Weights of a small image classifier.
Model: arch swin, activation swiglu, moe top_k, num experts 4.
Training: 8300 steps, batches of 128.
Data: trained on capsule endoscopy frames (Kvasir-Capsule), 42238 training examples, 25.2 epochs.
Rows from expert 2 of block 7, named by matrix and row number. Rows with one number belong to one neuron. Each number is 500 + 50 x the weight over its row's rms, rounded and kept within 0 to 999. All counts start at 0. Numbers have three digits each. After the name is the row's rms in percent of the matrix's.
# gate: expert gate (model.blocks.7.mlp.gate, 4x192x192), inputs 0-191
# up: expert up (model.blocks.7.mlp.up, 4x192x192), inputs 0-191
# down: expert down (model.blocks.7.mlp.down, 4x192x192, transposed), outputs 0-191
gate.57 106:563596606540500498484511472458521469525445586420403564498532438506577403520477488562531468572449569601518624406490500472479469435442541536537636467512571488434473585485577466526478539541495454570481529467493499545474516508480469504522529409534500541525468411517512548406447544446468477614467514527417444521524424477494465494460624477520506546441416463518420426562515540519524461441497510528542534523543529506547503566541496513468492465544567396458497542450466544487528482570573524498526543560448436471452473553538425518501527578514528458457460419499408441438513606458549516470
up.57 100:540455507459444577602437524460524462434510499508455483532502480472557491521442575520510536548545446379463589521477548448511553499629423498472533411546480526415378442523499550433435557585463486542530512616466520493453611471588341477530416462544525511466486460514519471552547524527410449503481538490497537520576484467552489479573497445587422526504488520528484447430493495475487509508454528483504544480497459509570500435632557531523435504511486535489508591483392540482552429488520539564473402516446480494456463505390390568542533490540461488554479515469489455473445452490457560499
down.57 110:428586547561500489488539479573459512522494520539558516491456451562537513515454509493457438401530593512465418468533471541439576522482509445526496565491541438536586524454476506516586576416586534493409426529529482489494452492519505416541538556455470477602536617568538472546440546478518479518439479442495445514420506469461568542386503527451536467505533554409483559449492480509428541508431483562406478458496490503458415492452432477561539450535402519564503428446603436629547542385405409476481509504569522498512494563468577478494445448455516496497462501601470558535500504445454467486
gate.58 097:432519460534482504515512477514518491517524479507524525440427443520442451494616586530434480558478511412359499482506355550515577459533442470509458475429412514547505449453512522584534550471486399458545596406558495449489476552539512545460461505455458484486527481490504455539460507534479512390545550494510412519430612565565454456443532539527512534626518469642487489600521475501519589508510534518550550414438503473408553455536540528486534493473491491445472505516499503534556536479509470484495480486430538520455521480522450421447479420444443521604498574506543457559522343546480564491
up.58 102:491568552576489471451468439500539582543476523403445548426580467553494436567519472479503523496418487526506575394507529436447491536454552510557558521452535504448514566544538443488511481492468500545470621484474369539534416515375568469480509536503435526562395459507506580405401503488552533607525487573435464526404436496529473504438571554488574503484428459501471500562521532541519483455469498531502525516529481537511499558483385556546445455569560467512470530502473521492521519635539452544577534598497440397496458463542488439438481571546540490460478475526432526411516516472506522417
down.58 103:517589501486546478397525535562439519446533536533537465479421425496488477505489427577416492433569554527488485493464470511512518482468450570484554418516417462459563524577514468560549535570459517533491382480579525511446623554575418496555504367576571483469569536523586436458544451457439420465525484489487470501508509448439482526454496450517508521553517437477493525486483436557583494507422557428452538455570437493512529537487531477478538446511442501438595498448602479591474476446479494441432494496592464443517513518530482607532407474512527543514468573608508462562601575522436488511
gate.59 101:476422452488484650514428594486482478488550466582495514427529538501508533504501577452481485510479424486463469523480578450479566614502424443493434556539418502528483476561499481404526444443481567487511509563452499413506436487588525566588493562559518414527399427498453522537536469553525521433521476507488467544419504441523589476508467510478520501532507481417513588498524488464530559478495578481535432472466549543497487457480457480571521531431453604520495553492503453471498554487511419531444463511540531533587577484416468598564427484532423365562520540414469517502517455506412636491
up.59 103:448549520553498577550458424464413457513490569540422542401612486481541478563442513482549473545479537570512434464491607447465506465508515527528502544567571474552536562465554446362437520480504506574434427553423562483509418466500516475587523575578541525444481417551479577448629568519500556537417511551485499507437487498490490490488506544484571521429497507432461604448538571570512504412495590479498507525525497515517480511536426587494445481496462538437494575491508443521534449560571461484476425530505541500498447564385441505534485462591530447438467457518438444471474608480519522450
down.59 100:530550631568485542415473485507562494437460576476563481476531549579545420465550505470486545488452566548477467470492482472509526479557524510539578507538491559473529477445469449457497433506420468493534480456535477503551473457507502397507475500523457606444485503427447551572598486497441508522505468514409432430454553543515486427512552471511547597477509460509472516457569506555471553510595518484445540602531420533591429458520521527454493553467489548351450624444497424635485619501538462444496431443555550474517549627483477506502494500495509603478551524505500558549515498545534410453
gate.60 089:476510458476527431534524511498472471544511427495427418453529522455482535529503481516539575548503417467511507544511418452580461446413523451540441470428499549455501508507616484486452471542519476542366487517565545546513498509445525547396559472517451603439465569554462510499423495520436494463428497497567569473537537558587428494557597479530485475524521522631580513512531523451558477433482588439523485492492484497434618503583478603516504563459500411500495469589468566424510440605532527491469507544453542473485520394522418502464417460584453533440474511514544461452465531410569457572
up.60 094:553507574562580458515516474524598601406470598475498523503451484521468438455482430477436550525405590539553462411556432607523452428501508516497576458472540557472574461434609501487517505502523402530456455413650485462514547480505451483473528434514475527396539533523477502544557472488480536530493524530406466559483471589515455443457570442549502573442455552611448455515515536472504486509572502517534628528471419512456536513599535525381451498581549438463459511507564507472440487575487504521531406445411477485470452501502494494442496492462482549491488513510438469524507511516558474438
down.60 092:571459597532493492471425524512502547484457555505538526451556510524567519525471434441503517483482470531570496495472489438412410597517491511483492514507476489471415509550469527448471405498453548424517545438396479529537464428543576513586550542459573383603458436490518535510497492536454454488511453496442468449444494470535585445466402485440524499413478416311459570517514548503566455579473509507507424578538500472542369471431476454539516469504412610493457554531469447567472529508510488547500537567557550530584580583538465524522483536460544498585449459506485565509549485468505500437
gate.61 088:448434573558493469512560488472552464548485493464542521411527503502456487506404564450455462484505515522507502440523480494470522481474502485523488575463529495558478530499492494503522476464487534489494607474522463463502409531381557557534510586538544511542407508515503508459421516471643496549425453565456504618423479510462523520456519543433548485509433541547506520533423520516494425461506498558501489455504559496535509570425511508503642513535586529488486432529452442540420451595403471516558625688462489459458453489607528491560551523507499408536432449592451558485520456385477512483
up.61 087:539465524553492442537519460548532491458488547556445559523501448542562477517512557521444549539425567467569473420508512508488476389488479557484563452519483582497490466597499560562478573481373450576475396488513473481505538479462489542482523426507437610449562502472555553515579527537433526469588498515488444437489477563478406433484557476530502545477444529497489520549503552552607444372486556478554617497533479454491492492579467481364559448537516453411486575488564500562536537548463490445432548506563442481403480497534430632535413480499537534456449531505486466529511476546501398463
down.61 082:537508524528556515558529487555467537443500536480529511599464481417447420459536521535482465554570449541481441486524530598545495505580493522391494437535533476488441479552473506508523551593494537515561478521531478447458537542462497546387496471503498504407560518507451460596613452394621479471403547589485566439520561562510559524569447442495482562476486495560497509461499481490425543539499508446511540434554471534536532478566557550448412540448615448452588436501500527395419503492553581498524449380483493465483589415519483521485554534430553497505540525532482576463566411507521415500
gate.62 105:567480518590498475459528491580520570531468553457472509473505512533468436507557494510385513536465514524497618455425503478463492449535478504531558487457488526416551481506509386510511503531488454547420578533540455477504500489441530539553496482489500462483454489582485523437443490478538481577510513644424438513414473527487487484507608508553591539457454464598477436622546494535500471429511494517485559523488480497568530540542482611505635419515579474450441521460495544504508488511443494535580596630422469377484394436593448455433456520512465477497445522562443531493546423478498554450
up.62 107:475523570522406462508532462469447510604550488455424505430579497541475467588419572535475480508565473586463522489439507452459580494577409494545519537474461550525463563501533523536433492524390453521464600506479501477452424546443495415498401563484531554554367456587477598523529624540492448519544415515507505509474572478492435576452535572462556494524537551545478496528510473497534506434439541545415499451495473459539463544471464570511546453469494542476506531476458489537585420553502466543631534632495526478453463519541533470541520486585474484484398547488505481450562548527409552481
down.62 103:495591523439518460378526543539445559457518498517564434488458521484467521501534386587420546465545527596514507548601444531545503469464505522474484451514465471531578467596508503575604506543471562497448481366579515491442565584512464538474493404536526470476578498512495316452492416449537445491425511497504492442540472505481518535495494491521466453517518455534473563489493474486484545520449528400514474480573550547479549451563541497477550493431503481504607481499553501507364481438504525497477534441480464391512519387610526531486438439446532519513601517576526493532559483470475434545
gate.63 094:458421476517482590483467574510522549507547444568488483432520541526500538529463541450535490482445474521471535501470546491481569612545474413495476512473413468517476502564465483359528427484509524530535518485487419495508450494565563569600431600509453436548353402480492550449486514517559535519509539535471498564476481478519540427452503569487524442486474468341491567507524487428519563454534523528501429472484534540554473479491466510524468520477484605566493551517546447520484475549467457510572574606553555534554510505601454584634469480470427431567587563435474574457463463484453588492
up.63 092:544500532446488443389553504546594543467473487465526493584437455460396524409536428579464496448555480440480539504530455545515488547458440516486513403489521440411451487521483474532593475543587467418508607495519464566449625577453483486405487424465515470542500528471519437540390453454561495510452467472493514531607504521511525532495442427515422512530511527585580456482515448465473478609477418486514468496500472511481540505487554494655577517478563454629534465493457520473439502429529544522499564463506449484572548470546552439466536521512497502560481535607520520507516366479460494500
down.63 098:412527418428494446508557534460501514572557413562486439461423473484502580520414492577546487496548501488517549498514496547526479568487458476495433483443473442530494498491497581569535565491532573430422545532484561523396578535542536550574506472508505432520546484587560458409421519512531481454527531431601559542534476459385496565517485576540412395527561508480517466566403519403527478531438442506517410425502546413422557535457494418618563502499466512549596424473536514439503449447485539511508537540496471542469531476484560488478562486494494422465491503458549414502478554428455580540
gate.64 111:544474501515536559513472541571511558419550478541458444472503580446547537483492555455467620586366444528472471499491508552572540510573455441458532443398453539467440577446577438408551455467517451513523501494589504443554522511536487529444426493536474525421481457499436552493465516520470562504434507582424512508502499551602497387566508484516483539576541528528570486526521422455484556463617507469545495530415394545516519460577520559486510576443536464468458589563512473457463476543533542473503475539450531430481461498433466549472427355521387480550554525487568545550468492529459551499
up.64 118:618457546490510588525459512548478535435530530566473509556470466479544486443437509518498549583467505572461504454467594558520555435583452539398576427416374501426449516524516457453553496501557514522576489402513460459495583458589425577500412431510451474476493440558578558503553534533446462454444483478471481541524489472575534406571511425545473495543475437529452472626483423419582540548534526434515545528503435521508481501549590484467540476521528473441461584511516524532464481476557552459490543567461521456476484522536436601488462468494407495517471559435511504560476534574390516449
down.64 103:447443530488485428458516540461563518425466482527536452472461598435479523436406465487588529516475450540507523496583473531531448487447485491472543499404494604517468488491498383359564389506403501478459474438473489529526479545463418517399597492647506571469441508445413521429509432525495529508484511539412520519512524513510480421532436406515491477462499510535547545504504532465528430465596604479493498537438446536496469451557494630503556617491524517476464522603494442451430514597523516479557576552444508510462541500563459492518509481537523534462578523507528506513445563429569491520
gate.65 082:456433442524591520573458454463524431489517458479500470480508515470589503579465496490617524585483510446550386486605533504535446467527533474451500509526504647561497559508460552486457498458516522504547457509522591442604516468493454500507544482453493560374578528479445507483562547583461551496551490503577582520493512544508430454496465511509507454543486512475532467500503563481528475447533579471533504549437479441467520450520511615482502533521578404384472482546526473453471416492477525433493439480417533545361439516372474536544523507599456444439529437428535439521452590460545434504
up.65 080:472530478539469502522426479488479454576616509499373527542525449554547465508544535420510486495396505493508532441453547488464464499490559489520532592490499597531580515443537517526450514427554428542495518427432556532583415483500518499433480536458505537513490447546414602497516559548431581551514487423589490531409494507576477507423540594434614425550527492560498499501557550422492562488572542563506515545465470496439453448419488522509422458544481519540448584537484522523555505543497423436517389457549583594427504569467486465517474471571471495444509469390446491468455584527468508436
down.65 088:424451390497417569506498526522502510515498446468503512506497494483429494468450494483599529541502381513479546544516486495496491574530508442478443543500582507560433533497493420469498484484554542404520581552518515410512490504503514574484563499511539377512481488523498489399448524457579505493414466639552515673509507457423557491537427561478469473578471480522517529542438473508468491506528531533484357391549513521482572439492508538678550535492510530485476474518411484456481412498498485488510601548433527502505491494541519490551570498509520368571498492546501549474466449493486589574
gate.66 104:496498520533477497469524477546493453495487535508622531432504499534450506520519484490553471462550543490483441495559434547472535567545461538548487489467442475514423445609470506499544488493460537455502495493540405483494502489497554493532472559539491341602518508549496472474482468504677478490448497496502474589454524494504642501476453533480519457471430512450439597457481499529411475532454576499487471479542458589563486537469454491582588476497477625576556464486479356537448448473376435468536613501574483452539477474560598509548496532441483456598514496580468578525521453463426501450
up.66 102:574544476518481503522548480550529453482502572504555495472482493448502456513538433569485533470558535546506454461569439531515456437537486516541507377538426581460453531535479506495504607521423537463483392483593568455474608520559384473447515382594470476448698443531505374450509470538526479495376511473509494541552494495501439487515526437521447545498488473533484438503542459533535448530489496440474561448553422497512575495575528506484600505520505474492561482462576444544513496376482551379431518473455508475442462489509565525531500547490527431526539518522492491590515589546494432515
down.66 107:512465519518538534441485521503543479513470493492587533477577549524392521539583567496613454557457451434494518497518467451456495521569531515584478592556552504530407444560399485516487429544468526449617573477505447439461412569462598535461470566542485462527512467511466443411424462533607466499471500680416432534458569507600523539459475551518554480502465448479445539562505491584471496512494471501523471493516517515534500418418473561548499495486592572432540505447385461522467562537511467463505594434468509454554502449569476475526499496517526490575587479492459615515527458507497485486
gate.67 109:523411476495597523502540503504561491502443426503452495467528565427532516555494551488557558465475448442545498499583452501606457459450562489564453480559582530514543512491565526512469526472479472528503450514538482406566468463476525524553553481477426493424553555389443490442465471461519553569544623547554558547513475490518412447533446477513446534491494574481560490432442537514460500472560525549577483490445537525477534451591489549477377531490533498516483485585560453392530438580376545516546385519438453501414464460422501504546522478527551421455589416413535514467434521411584467520
up.67 115:534565531479545524507514435446507461490395543484474524547535506389553447559520601618558533434534517467552538489509540482556467445464560540579571415604548545471503427496415582494438577535423485487497447536470520405430536506497386436576532431498477524437524538458434467488532486472476479553494516483529592461551478462436459547514452451544421575477496454461546449402499518563497467452483536488504571507561473503525524564594474537453438492537499509486548536515523525438536479548385563513508465503419462464436450515434446520614535545583550481433555477464518386443550566461569469508
down.67 107:552519594485450545481419419542562585407391562425507510522542557534523479480514459521513525466483494534531558488407521439459436514498556491489572438492527488409410521490544466432600444540441483510495470508455431532479526405613502504587549458532529490603412461508505573465457501411414511465507393526475450479499484456505566436498463422518519529425463454498474514539538531485508445459520595515408522576467385469517354489526481549475533506505507567389488577508499447586436513542512502463537572548558489512502523527535461541557449500562545557461410491593470508547545543489513546497
gate.68 105:489532474426496431500545576509499427524492527551630465558426507492433526437518481487462448421572521455451444525524486566488516532509473504448517507512520472535517476502366544548474484507512511445541471589446511476466541559502477437495531499453526482500555640545526423591500433489547444431502514435527512492551557450419627560519418463500417505529505518487488515463438402559444478563453409492423477437494546498516466490457542437526515511504387540553543428470539445555482557403386538428460504508585487569627600500464588467501601504445509530536511532540553561561518506545501450533
up.68 113:540511494534496472498485404525535505515434572489427541527512486520597417548468650498453467507506547451525450429502541503488517402584513534544568458579540549468518509548478519510441551464404493616515482559508487480516533448491471521455482449506441553403523489536530485542520502448435498522487532543399431545495492595553430487466576493574535598452432611562454459461470533590408447437488534536510551486506481485574542509642500532432522456577504494456499578485586497513570445500502496494467397514452421425405460520367457557507502536498489481516460512572437459464540432536491506460
down.68 114:531420454444496410552488500448548470471463368476485406499496651412497509478473408511520586536461452435589424524501478412564459496386538501502470490454447516420507481547490547502468464541482472559444539524456469617493488496432508576484574521486491501495436491406540498479501432554518534523548514522526573478540459516520506486530518465520387450533546541457576475527518557475563407447542500428638512559518494485543564532513453521517522608468549460502536475642491602457415421595588527572499556472470479471477465468507468567519514520521547469487494470536550470441467477471573508545
gate.69 110:581467469474490540453465528493463526452475558430536483482485499507394490417481405496387503491520464517446559470423486546503563539500457517427551406411481505452455572553532474507521498501534486530521576533564483518479575551552440514543480451470577387537493459556509460488428507511563468533482480533466435653546566435496557499579580444571507458509450550584454456587527355442519458470478402496468495519479475591576569543505524508531592508562514465524494517465486489483462433462437558460616577542457522451519405472494524496475594506496438405580470538523519538483534499521476607483
up.69 113:525517481489439383461490459510469466511463504419536495435555503465472512473479399543483459563500505523504511514438466417464512495410524489533515493432571495432380544519529426474459507574528517595389533601514513596437501542403480583522524479538548505534460542596506560452406490475554460577469434530454483578545536445489467536510565493512499430402515528572468481542547477528490381393440494418469477469582480475565543583475422557579537483514526462499538454485432543514457438520532535507578566583519503432508481408496571459459535558524564513481433496621494521439539572444490516525
down.69 101:491527524537530546473522507581491562492499548599500530467438494591468530511460466494563479433550559462487501511481517471446564555537471494510463470549449480555484477481414524545588496472469554438497453503538531453514529489660499468463484476588514510545583577545492419448518510462507467395478430499482471505449538464472500562461408528499543485514477428496441578432526469605438510538515616509436506468543442424474408426492511467517512433459459638482570535491560417616418530442479429409416463511613493476512540524520539585563395460496517472497429565503477535610560494556473473483
gate.70 103:391522511535490489552500515466396453553591448553499490521491518595539543556490559462501466454529521510488460483557485539511549561550464533543481606506481520612537463491392566513432513438565569429526479437452566532530436444480549416473470563382523501489545509523454493578528564506512567487524442419582570453441492446449493555451415527393494475557503548479510506420490469447458529562514392502454514503471564502433471479343487468526503510472455492600494482497580448481539536483426466473495502400522531610505534507541593409483553485471482458423527584450499531479446511559495417484
up.70 095:493513393403473537493531556472549546465523421458541396482438551455437599513534467576516531458532427519517582621475479492546491485450485403461442476465528414481460503558507457520539531550479464413454486536501475472440524587601460560503513478557494461529520503470445456427492527410502473478526553552530597568558546416426551508598482511517458444571583404505569532498493427450513458477461559443515428454500453549416569483532474483569511533406495522500539467535518558416480452506480534527483554579453504462567539417544480557512486516513530420550598515435581464531519550452521571607
down.70 104:428551590555455469526505447506482548599499446572597581467481424546478497542524516442532448554498569493532549487501415457402470529528459510499462607559491446562539402462445497582535523526488564463459529499503504479479423490556572475482506525487495487539592533508521413508503475470549495465571477478477425431395504504496513601432489577533555557544512421488498558485452555509418552590395574523449472490494579477411412507486456466572483403478462531496544464464461467565523604493493433581428486440578509524551499547580596442462431483405556535484541539520425516476542447463472508484
gate.71 091:422522456514566496550545576520509533424456483627469498467486480411536490461507541470469562416497539552510412524512452503483493462526542542442498509527557434602553569448645470490557452478539336522446466557579536425532503458484472458589559493557534518510498558438528473565515465458501514487485633516581527490441488520414521488589532466463513533457518534473531543437552571508540547420542532512561469466457499494396542490592446554468367495491502519493491490535534562419521470538504473547411404497532457483498539520393485508455444416555529535477497459445473434578495554483588506509
up.71 092:471455462480491524500453542412476501534603449467581474436551513560494553520562424461570548558499475510501546512567398530530494598443520437568452491388418551464496418515402499487570434486551541488509596364442484513541414505421598514416488569411450473559492459502481480498485482543594547488599432511577478481503462540509466486491439522441461462529513445509519512566461468451491513578587454501521469571489513485529497505391517457561574558475512469534459515541462443453506509493465513452588546464477494557515466441621535440468526460447461445547547530538598634508489439475478497508
down.71 084:499515472494523431540531500531475450559445485509504517547457402463501497449477597483353453480516571383525414492452483572516519429508478505462467431603560441490576507505548566531432620485589494558473490597551517517518556513473418517539487422435442538422528595524579431570490552479477477503464571504484524534487462545511576495468551562514455584492536513524525433465395510558442483497433507541564570456548483525492599558527493477445451480537526429463478390484553602527564507421491580625461406464553443466500506485428485519504479513469511506525445424568506519511526507513472417490
gate.72 094:520536521503466401451592491542495439479464517495583483452489492490391474475426429531504449573531530519462471481512418492474483497417507498468474487408556522490467563491515498437474480539598478548410546594504478563403535577351490591518486496456538572543412615576492490562434477491597482557467527509485462524548542465430531550511506516486463479462504571577517510575516496488496485484493451573481465458519510541498520493428442505548560489540547463531527370497447546488434438477521547493556611558508556494543500438520582417459621502485512539530452419597524597484536555389526446504
up.72 093:452508419456441515445440514449493524499483522427579447492505534486410525472519425519496464499538455557444509593463453539479562612449475457492489572503486474496470430497477484486488470538448548416507575515498518459470493583549530526500519480447633393616527408535456443465477479582628491494501429486542487581559583416458593531528417511520480496516562471472502568562536397521537520568470529429434352465535491531531502508408524473617551535452488551514537496452472474451488461460485520465575566445511560536567533535561524401497547529489505462585494573497529472548567457491474569546
down.72 091:421594477499509546522491553547514516495508491514474471447492498488430503489481557487465490471506507478415584531400464492473630491508471463522505491449544568493477584405536468491508512465534399460415468560584526425515521517592429436593513512530505505601486564553375519449437558466423516445490428480537388588489535436479469517473470507509546419479535510591571589518583516440536556406483574526417460449438470502450467438534429500503561464489428569518468505516511456553541491515473462430544460513550487529524467518546539465530408404568460474469374474498525458615539523509524584481
gate.73 096:527472501478480624559514548387478464496637496458444542494415515439525517513429560506492497537543501521510531542501453490490516569538454486496489480528428478560519544569451524516524512495483540453516460547451561544495550455554446487602489429490540353573493381502504460502615490557594472469463494489508508542512495436439517525443409480508483454523509475388476482478452463427581548503494496492568483505466596547582486503499527455525485521504505503495535501498473541456535359480477492536504490470459490527500577575465459576594600535479425403511532505433510430497460576519436699551
up.73 094:478535556529441490600572456387510412597536502484434578493457428507542470542406511502505395486571543492526528496498458405370504531467505532579481539568504492550509565498474508467394548517485529489482474548440550588453456444489483504611499520542564493506488484528567552442536497458519508527465506468526464481458479446474500531460441572527561451414466503419470503466430594531495472451424569546497492503518668494547504570475472460513468450576468533503517490463467527501557439531534384611518513497565477532543551567501514536538603596493556508460491434505457429425479629484472544494
down.73 092:530471513542448535440509516589530510502493493506576552564504464520459515439456483408448519368547551510518495453457423554502541487510517522439513525550590482550614530494485530559558509352531497399533423455513515408563508424540505410618548512453531466561534628457498492487497525489506573414487467497544477537392550483417588523420399482437562490472507505483481551365478514520413539512564514532501437471448518492444440436532526493494554457489489578540467444548514439533473481430457446430484538504559482533596543489450558513603500451474530435552408514531466485532545486541491487484
gate.74 092:502535442460483596433544562419555440510559535459445483432436483455509600514513498471515503461531510548414551538496398514488552576530443497571444487442463542499545597483543460453512517514483505459508576494498472499457505544518513544515463528558454354610448406502429449403469505516568451495491615519559511562524478424442500526533486571490511429513558507494458461465469457435498525473481500487497415484513532545485523526499495529593524536452508518650488530507534491465553432561515462526549528510415404468550552490503549554589508516508446426592639540486524445475545566465476657540
up.74 093:462490447493428538499510557481592464531492457542462459418428540517483614540450588519529464461509485520467519542499497434477558563518398423521415511489481555531497555585560463481527533534457507534485531589461424510433492509496514584548429559574491399593436485476497516463555466501555465471517581568526496605512483436398553523559483533529584418509557545447519557421470460438498480398471590492539410500558534594520500529509469505567536510413524617533562551510547464501499429546473432530528509567515441459538565505511502616603503454505432430506508489472475470469494546502406598509
down.74 091:506421458486546502496528557483535432403504470552505490540423559466441519391444512435471563387465512472515449431483512579529520496502502469462485516433452546462537508533490556498593436400526473450524407467530482440518500483482503502555527528478496439539460572437436459490469481533573566525407444462537466577494448528511608485502369411401509468511450474476494552462539493475497515468583508555547439510463525573520424389501509488448562556495530555564467487617549390497407512500426488390582541540517469512493564543477531562641508475447459430512547561491516552563478521541533552456
gate.75 086:505534431490592491452444553555491478432573488510501473455492568541537554504594363454457594500436532590554434453547518508487484526432526508504521552393466416552530527610508444506617492531551562487383440482540506487501455514504601550567536459433484493566517475469483477465522497571547517445467491463538496381487451499512434446554516478396429442510525462543501559502527501501553461400538439465598521536508544526436525412434457485467475528508459477598516421515587466495371529504524495430530459436516494494512588426549528535447448471482550540503582487471465478495398570478513526520
up.75 074:500466561442511446487436518554477572446576483522476480509549508461541495520556405508444563525406531546604487554418574604519444491426580576486503482517518465446539469523529534500546489483482402532459493508577415450468531484508587493529629491462420578524505461412488542519459455505435530463588543464508520413493523460512477474539560446558490600401536482472558560537529525494548450501468483492542467538527512446432541485512443504432345528445494455441520480505512539491497544436520499509477404386588554471549499582441513412360460440440574593490525519465525480486470499458545504533
down.75 078:453514551522479422474534554534545399517511460570580452371445561548442513561489481482456454551542545420512371507549403457444458483446488558557439521425483603612461536554526501480530424525517584544421488549544504499546478495531508557428475496594444471450515560537519468490503487547470516449451605474474431386489479565516417499514469568455566518486520494465508529549497530427510461537490500458492533502473582539572508444462495483483596540477461493502540444560503490610460548481505414515470530520529488488598461419576557558480458448437544608530494435573508439581462583440468462506
gate.76 091:528357506507481581494423538514481538473454526537470542443489517569492495453468558449471512557379487452477545467469559523472525502532473458451535475468461520431460479580516457414523474457530484547491553522547445439549490464523514626562479501507481433543431447529498539500498502506531504514507496655446466553450506538581552378553524497512578512502462487491484459651494481487553529531520530568538595508477532518558531475536473493463562495549561474389399594509457466487458528526461443569512632586458465472506450476564475570475525508424469461666475461513455566522453427495462569437
up.76 094:479506488480383474602522467421461424543510503529397503441518456518506495591361601540492423521515510482428467478455490476400534545581416497567490543482518548550454497522453505436385562481430557517516440591435525455484426475451476514500412591510516506469462485528512552504585616478524433497488516540477472504436554472536449540452494654515555483511504559488472536505431499526541539445409535558509493438530597474511499549478452504511562455485484573466515499473488443539595444565484431550459503588503525510491525507482556557576564517557418438503445508481479473474532547575410590530
down.76 087:519515564542490480400435517576480582472496545472579509495502523540418493541630382534418522504520533503496547476530504516565504487492536488454545476492412447552516407527421531572566518544436588464539469451549517416537565561553522440435454443522544510512581467478484413439498488469508467498467474518454471417446522481531528546477531423568485538483502395537491523467490500581504562604534565416495488560533470491550419452527606435426492532439514519454534495554506521577429554452500556438566529392532506423528498438605502513466429450417525535507542569539462549547593438571520443542
gate.77 112:563547453444495461494563475534586500521474541438468526535506465432521425526495495618503431469612531497512558524503519438450486484487495564532561410562523428485450526540512519506443584575460496489465485580487461578410566463483405475511498462522480444505499536501529431480518440393490415582463615489477559491645472435456521566519524486580415580407467527495455427400471535473468435502418524496493522455596490487555518538597445492543454415554467486555568514430500548492528495473425606512503499501508432441498492512491529577529527624503528499508527474569488449422604522524510510530
up.77 102:471543495522513480415523460573473526526482497547637533455507529505452505523537462483439500448482513488556441487591462550516436508460579455570487562566522486567570397538423483565504505502460540488450501507561450415492413537455587515447574536493522513468567649469475412511403437488527496464533531492489421465449519524449484538432517563489586509525514530495520538464519486542413426551491455483493451465534527491498555458468440531526509525444478530517531388515570447461500613478382420486406456426558440451502459448475625447415469485465574502488488493522510583512540433401564403538
down.77 106:520471535473517567487486473412458461461410482483455462495546474430567498516481558540569512572448415495555630504510499415470412489466544515529512500566524525443444484530506401413443504579466516498517530542440494532437455485493485589565587492542515485547430367489497549385519466510482499568534471566476508536494494429476512426543499489531518498515506398515510461583532531505660465445519520422506458533554463542566560526479453608551475519535555451454487546492365517460524474602577545548487579539379571493441494503537458499545466508595519442450491480487489520411489573443520546518
gate.78 100:504420502506549587485437518544523555435508463511480448521513507487509522412543521471472562531439458464454532486503490544562474466520455488553513468504468545445516554508583468508521491475524431521587540444551518495590546529572434502565460483510480510387527436521509544439521556578453589488519415597462505613488479529547400360559532433491498536537485487555515460581542406496564541493604476459525497524484365552494572480499599548474550534522574435393443521450563532505484518523486576435504432556382491483412401483429471498498539468579460410526509516465507572570445533563470507494
up.78 089:493443486530566536440517503519440506497518439470460490544445519465424450406511497443428507487423516533486515496535489611626518444486445463463499489425424524538547612485538395575552502456504489487527504466524521483581517486527426482426501487508424548386531488445505481447494543580442599470425460553503466500453473591552395455527561485531498502584537498609521462529428422436492538515607438459580505485406464551527558489494586504462562518487549408448446431501529578402476454495538568494502507553380437501454512463505492442445567447573461457465545548507495479558463493588489511464
down.78 088:497454486523509428418501485506532503452486471507527487481435568472477493478503444470535520506424537523558490466639376547516437524454573512485549456425435587535553489540514477498567461467450523509523493421584394480555487467466515547390520443600489544465483528402451436414513467564498552474573516530480473484478417659491525486494526472482495436478454503599510534538447491455509461491533550470598506558423496487544565458522525501459546530493616463465463541564562540464333424549481539517554532506415450425437478429567529523488568454457527480487569526498441424496451521470568451452
gate.79 110:517463482482548598536451511497535573460502483539449493513495526513500512451534550440513536521448491495498554494573525522560517450587489497423520433515412489524485515499495505538479536446449456483610481426518511436577561435595466472475432493538429514372551422385526509493531532468450515489484559533489534462455472543516503437564492499518482531566490417501501444444471471530506548578574526521579530532448480498439475497620682460419405509497515497406450612545526500455550517485558566504413407500465474469444473524420353572449452471448424492508561539402505525530455430546467485496
up.79 106:444612487481461462414531399522474464572500513432548521422511485467513469617525463605448430495594487503523510487570469486429455537420547524560504539517625474538526460494422531627428555549439587519417502479509510591414497490477511484557505491484549500523572532481522439490462451433539420546508524485473513456543486478451459615469501548508480485445475487466493471412461520610396446491420475511475511479594620435528508580493424495530532474553454522564560446465460449540525520485468479563536485440517467451490501445538577489500489591502565493438508448598500475429581520446515467562
down.79 104:574510540528474435524537505569437502517560550469442504596472474496403535475425454519427473432522580491460466491401543569492562449494465515427454488489529363473533563435531571566471499479555500552477436607588517497494564488525443441591436462465534549534467548599612479587526600424442466491444484386587526453551500508497531470493511487513485499523497551511479475461431438441455494458446438504467502480472492426496481559479500437426574489577459527572475515460529546501469460445482535507514393520584491509511491500449485559527542547523385518417358560513496428533527562559485482455
gate.80 087:492553481475488483531555526502475463531518530508478511512474501486497480429492471501457483543549531598467499493432533564435507554444510516468521524499556545521515511375449469451386511515625519454514526600463593569473587484485473509605481477467622483529407559577489573492469547484499464508493433419545493588562480406370580562533426516438459474471537504394493461544491457484499529524480392520448485528471558493513474534361492504508454537525442458527516387467521521408550424502463533479575536552460596591525572537485531404503639540464470470478518467541466544523479571518472518534
up.80 090:515479459449500587517553590413434506553585507463518423517443498474467526479537400521477527482514494536466569560401497492504538562456498472443451481509460490454442534488477566519497530532561523472475531566480540485491532579563435511626499504491536405584511459529508527473545499568590500513513472516539583550544525407443623527571464455470441428522540430445527479522491347363575565507510414441455483482498486579482504508454547519510534531431490534491553524520503518445457509523398543477548548544485512548520498473527494502622555513514457452550543522376546539490516555556478665561
down.80 081:500497579530494536472473463553505565487459532507503545494467457516494544449512531456481555438455597541521568437497412543487540491555434549510483513557503490557643487520496558514562487324547419463532516452541513403540485433571549403520439548452452442584523520523423483514422515505470562429575462458542430578419494493515524506494518441484559533469466433543453546488527557544442508592550604577466475508450535496358438457514527450449478464520474562534448528519557417503500518404418425434595437515538477533519497501464492487477410480448501473560502494496456521586479483559472491390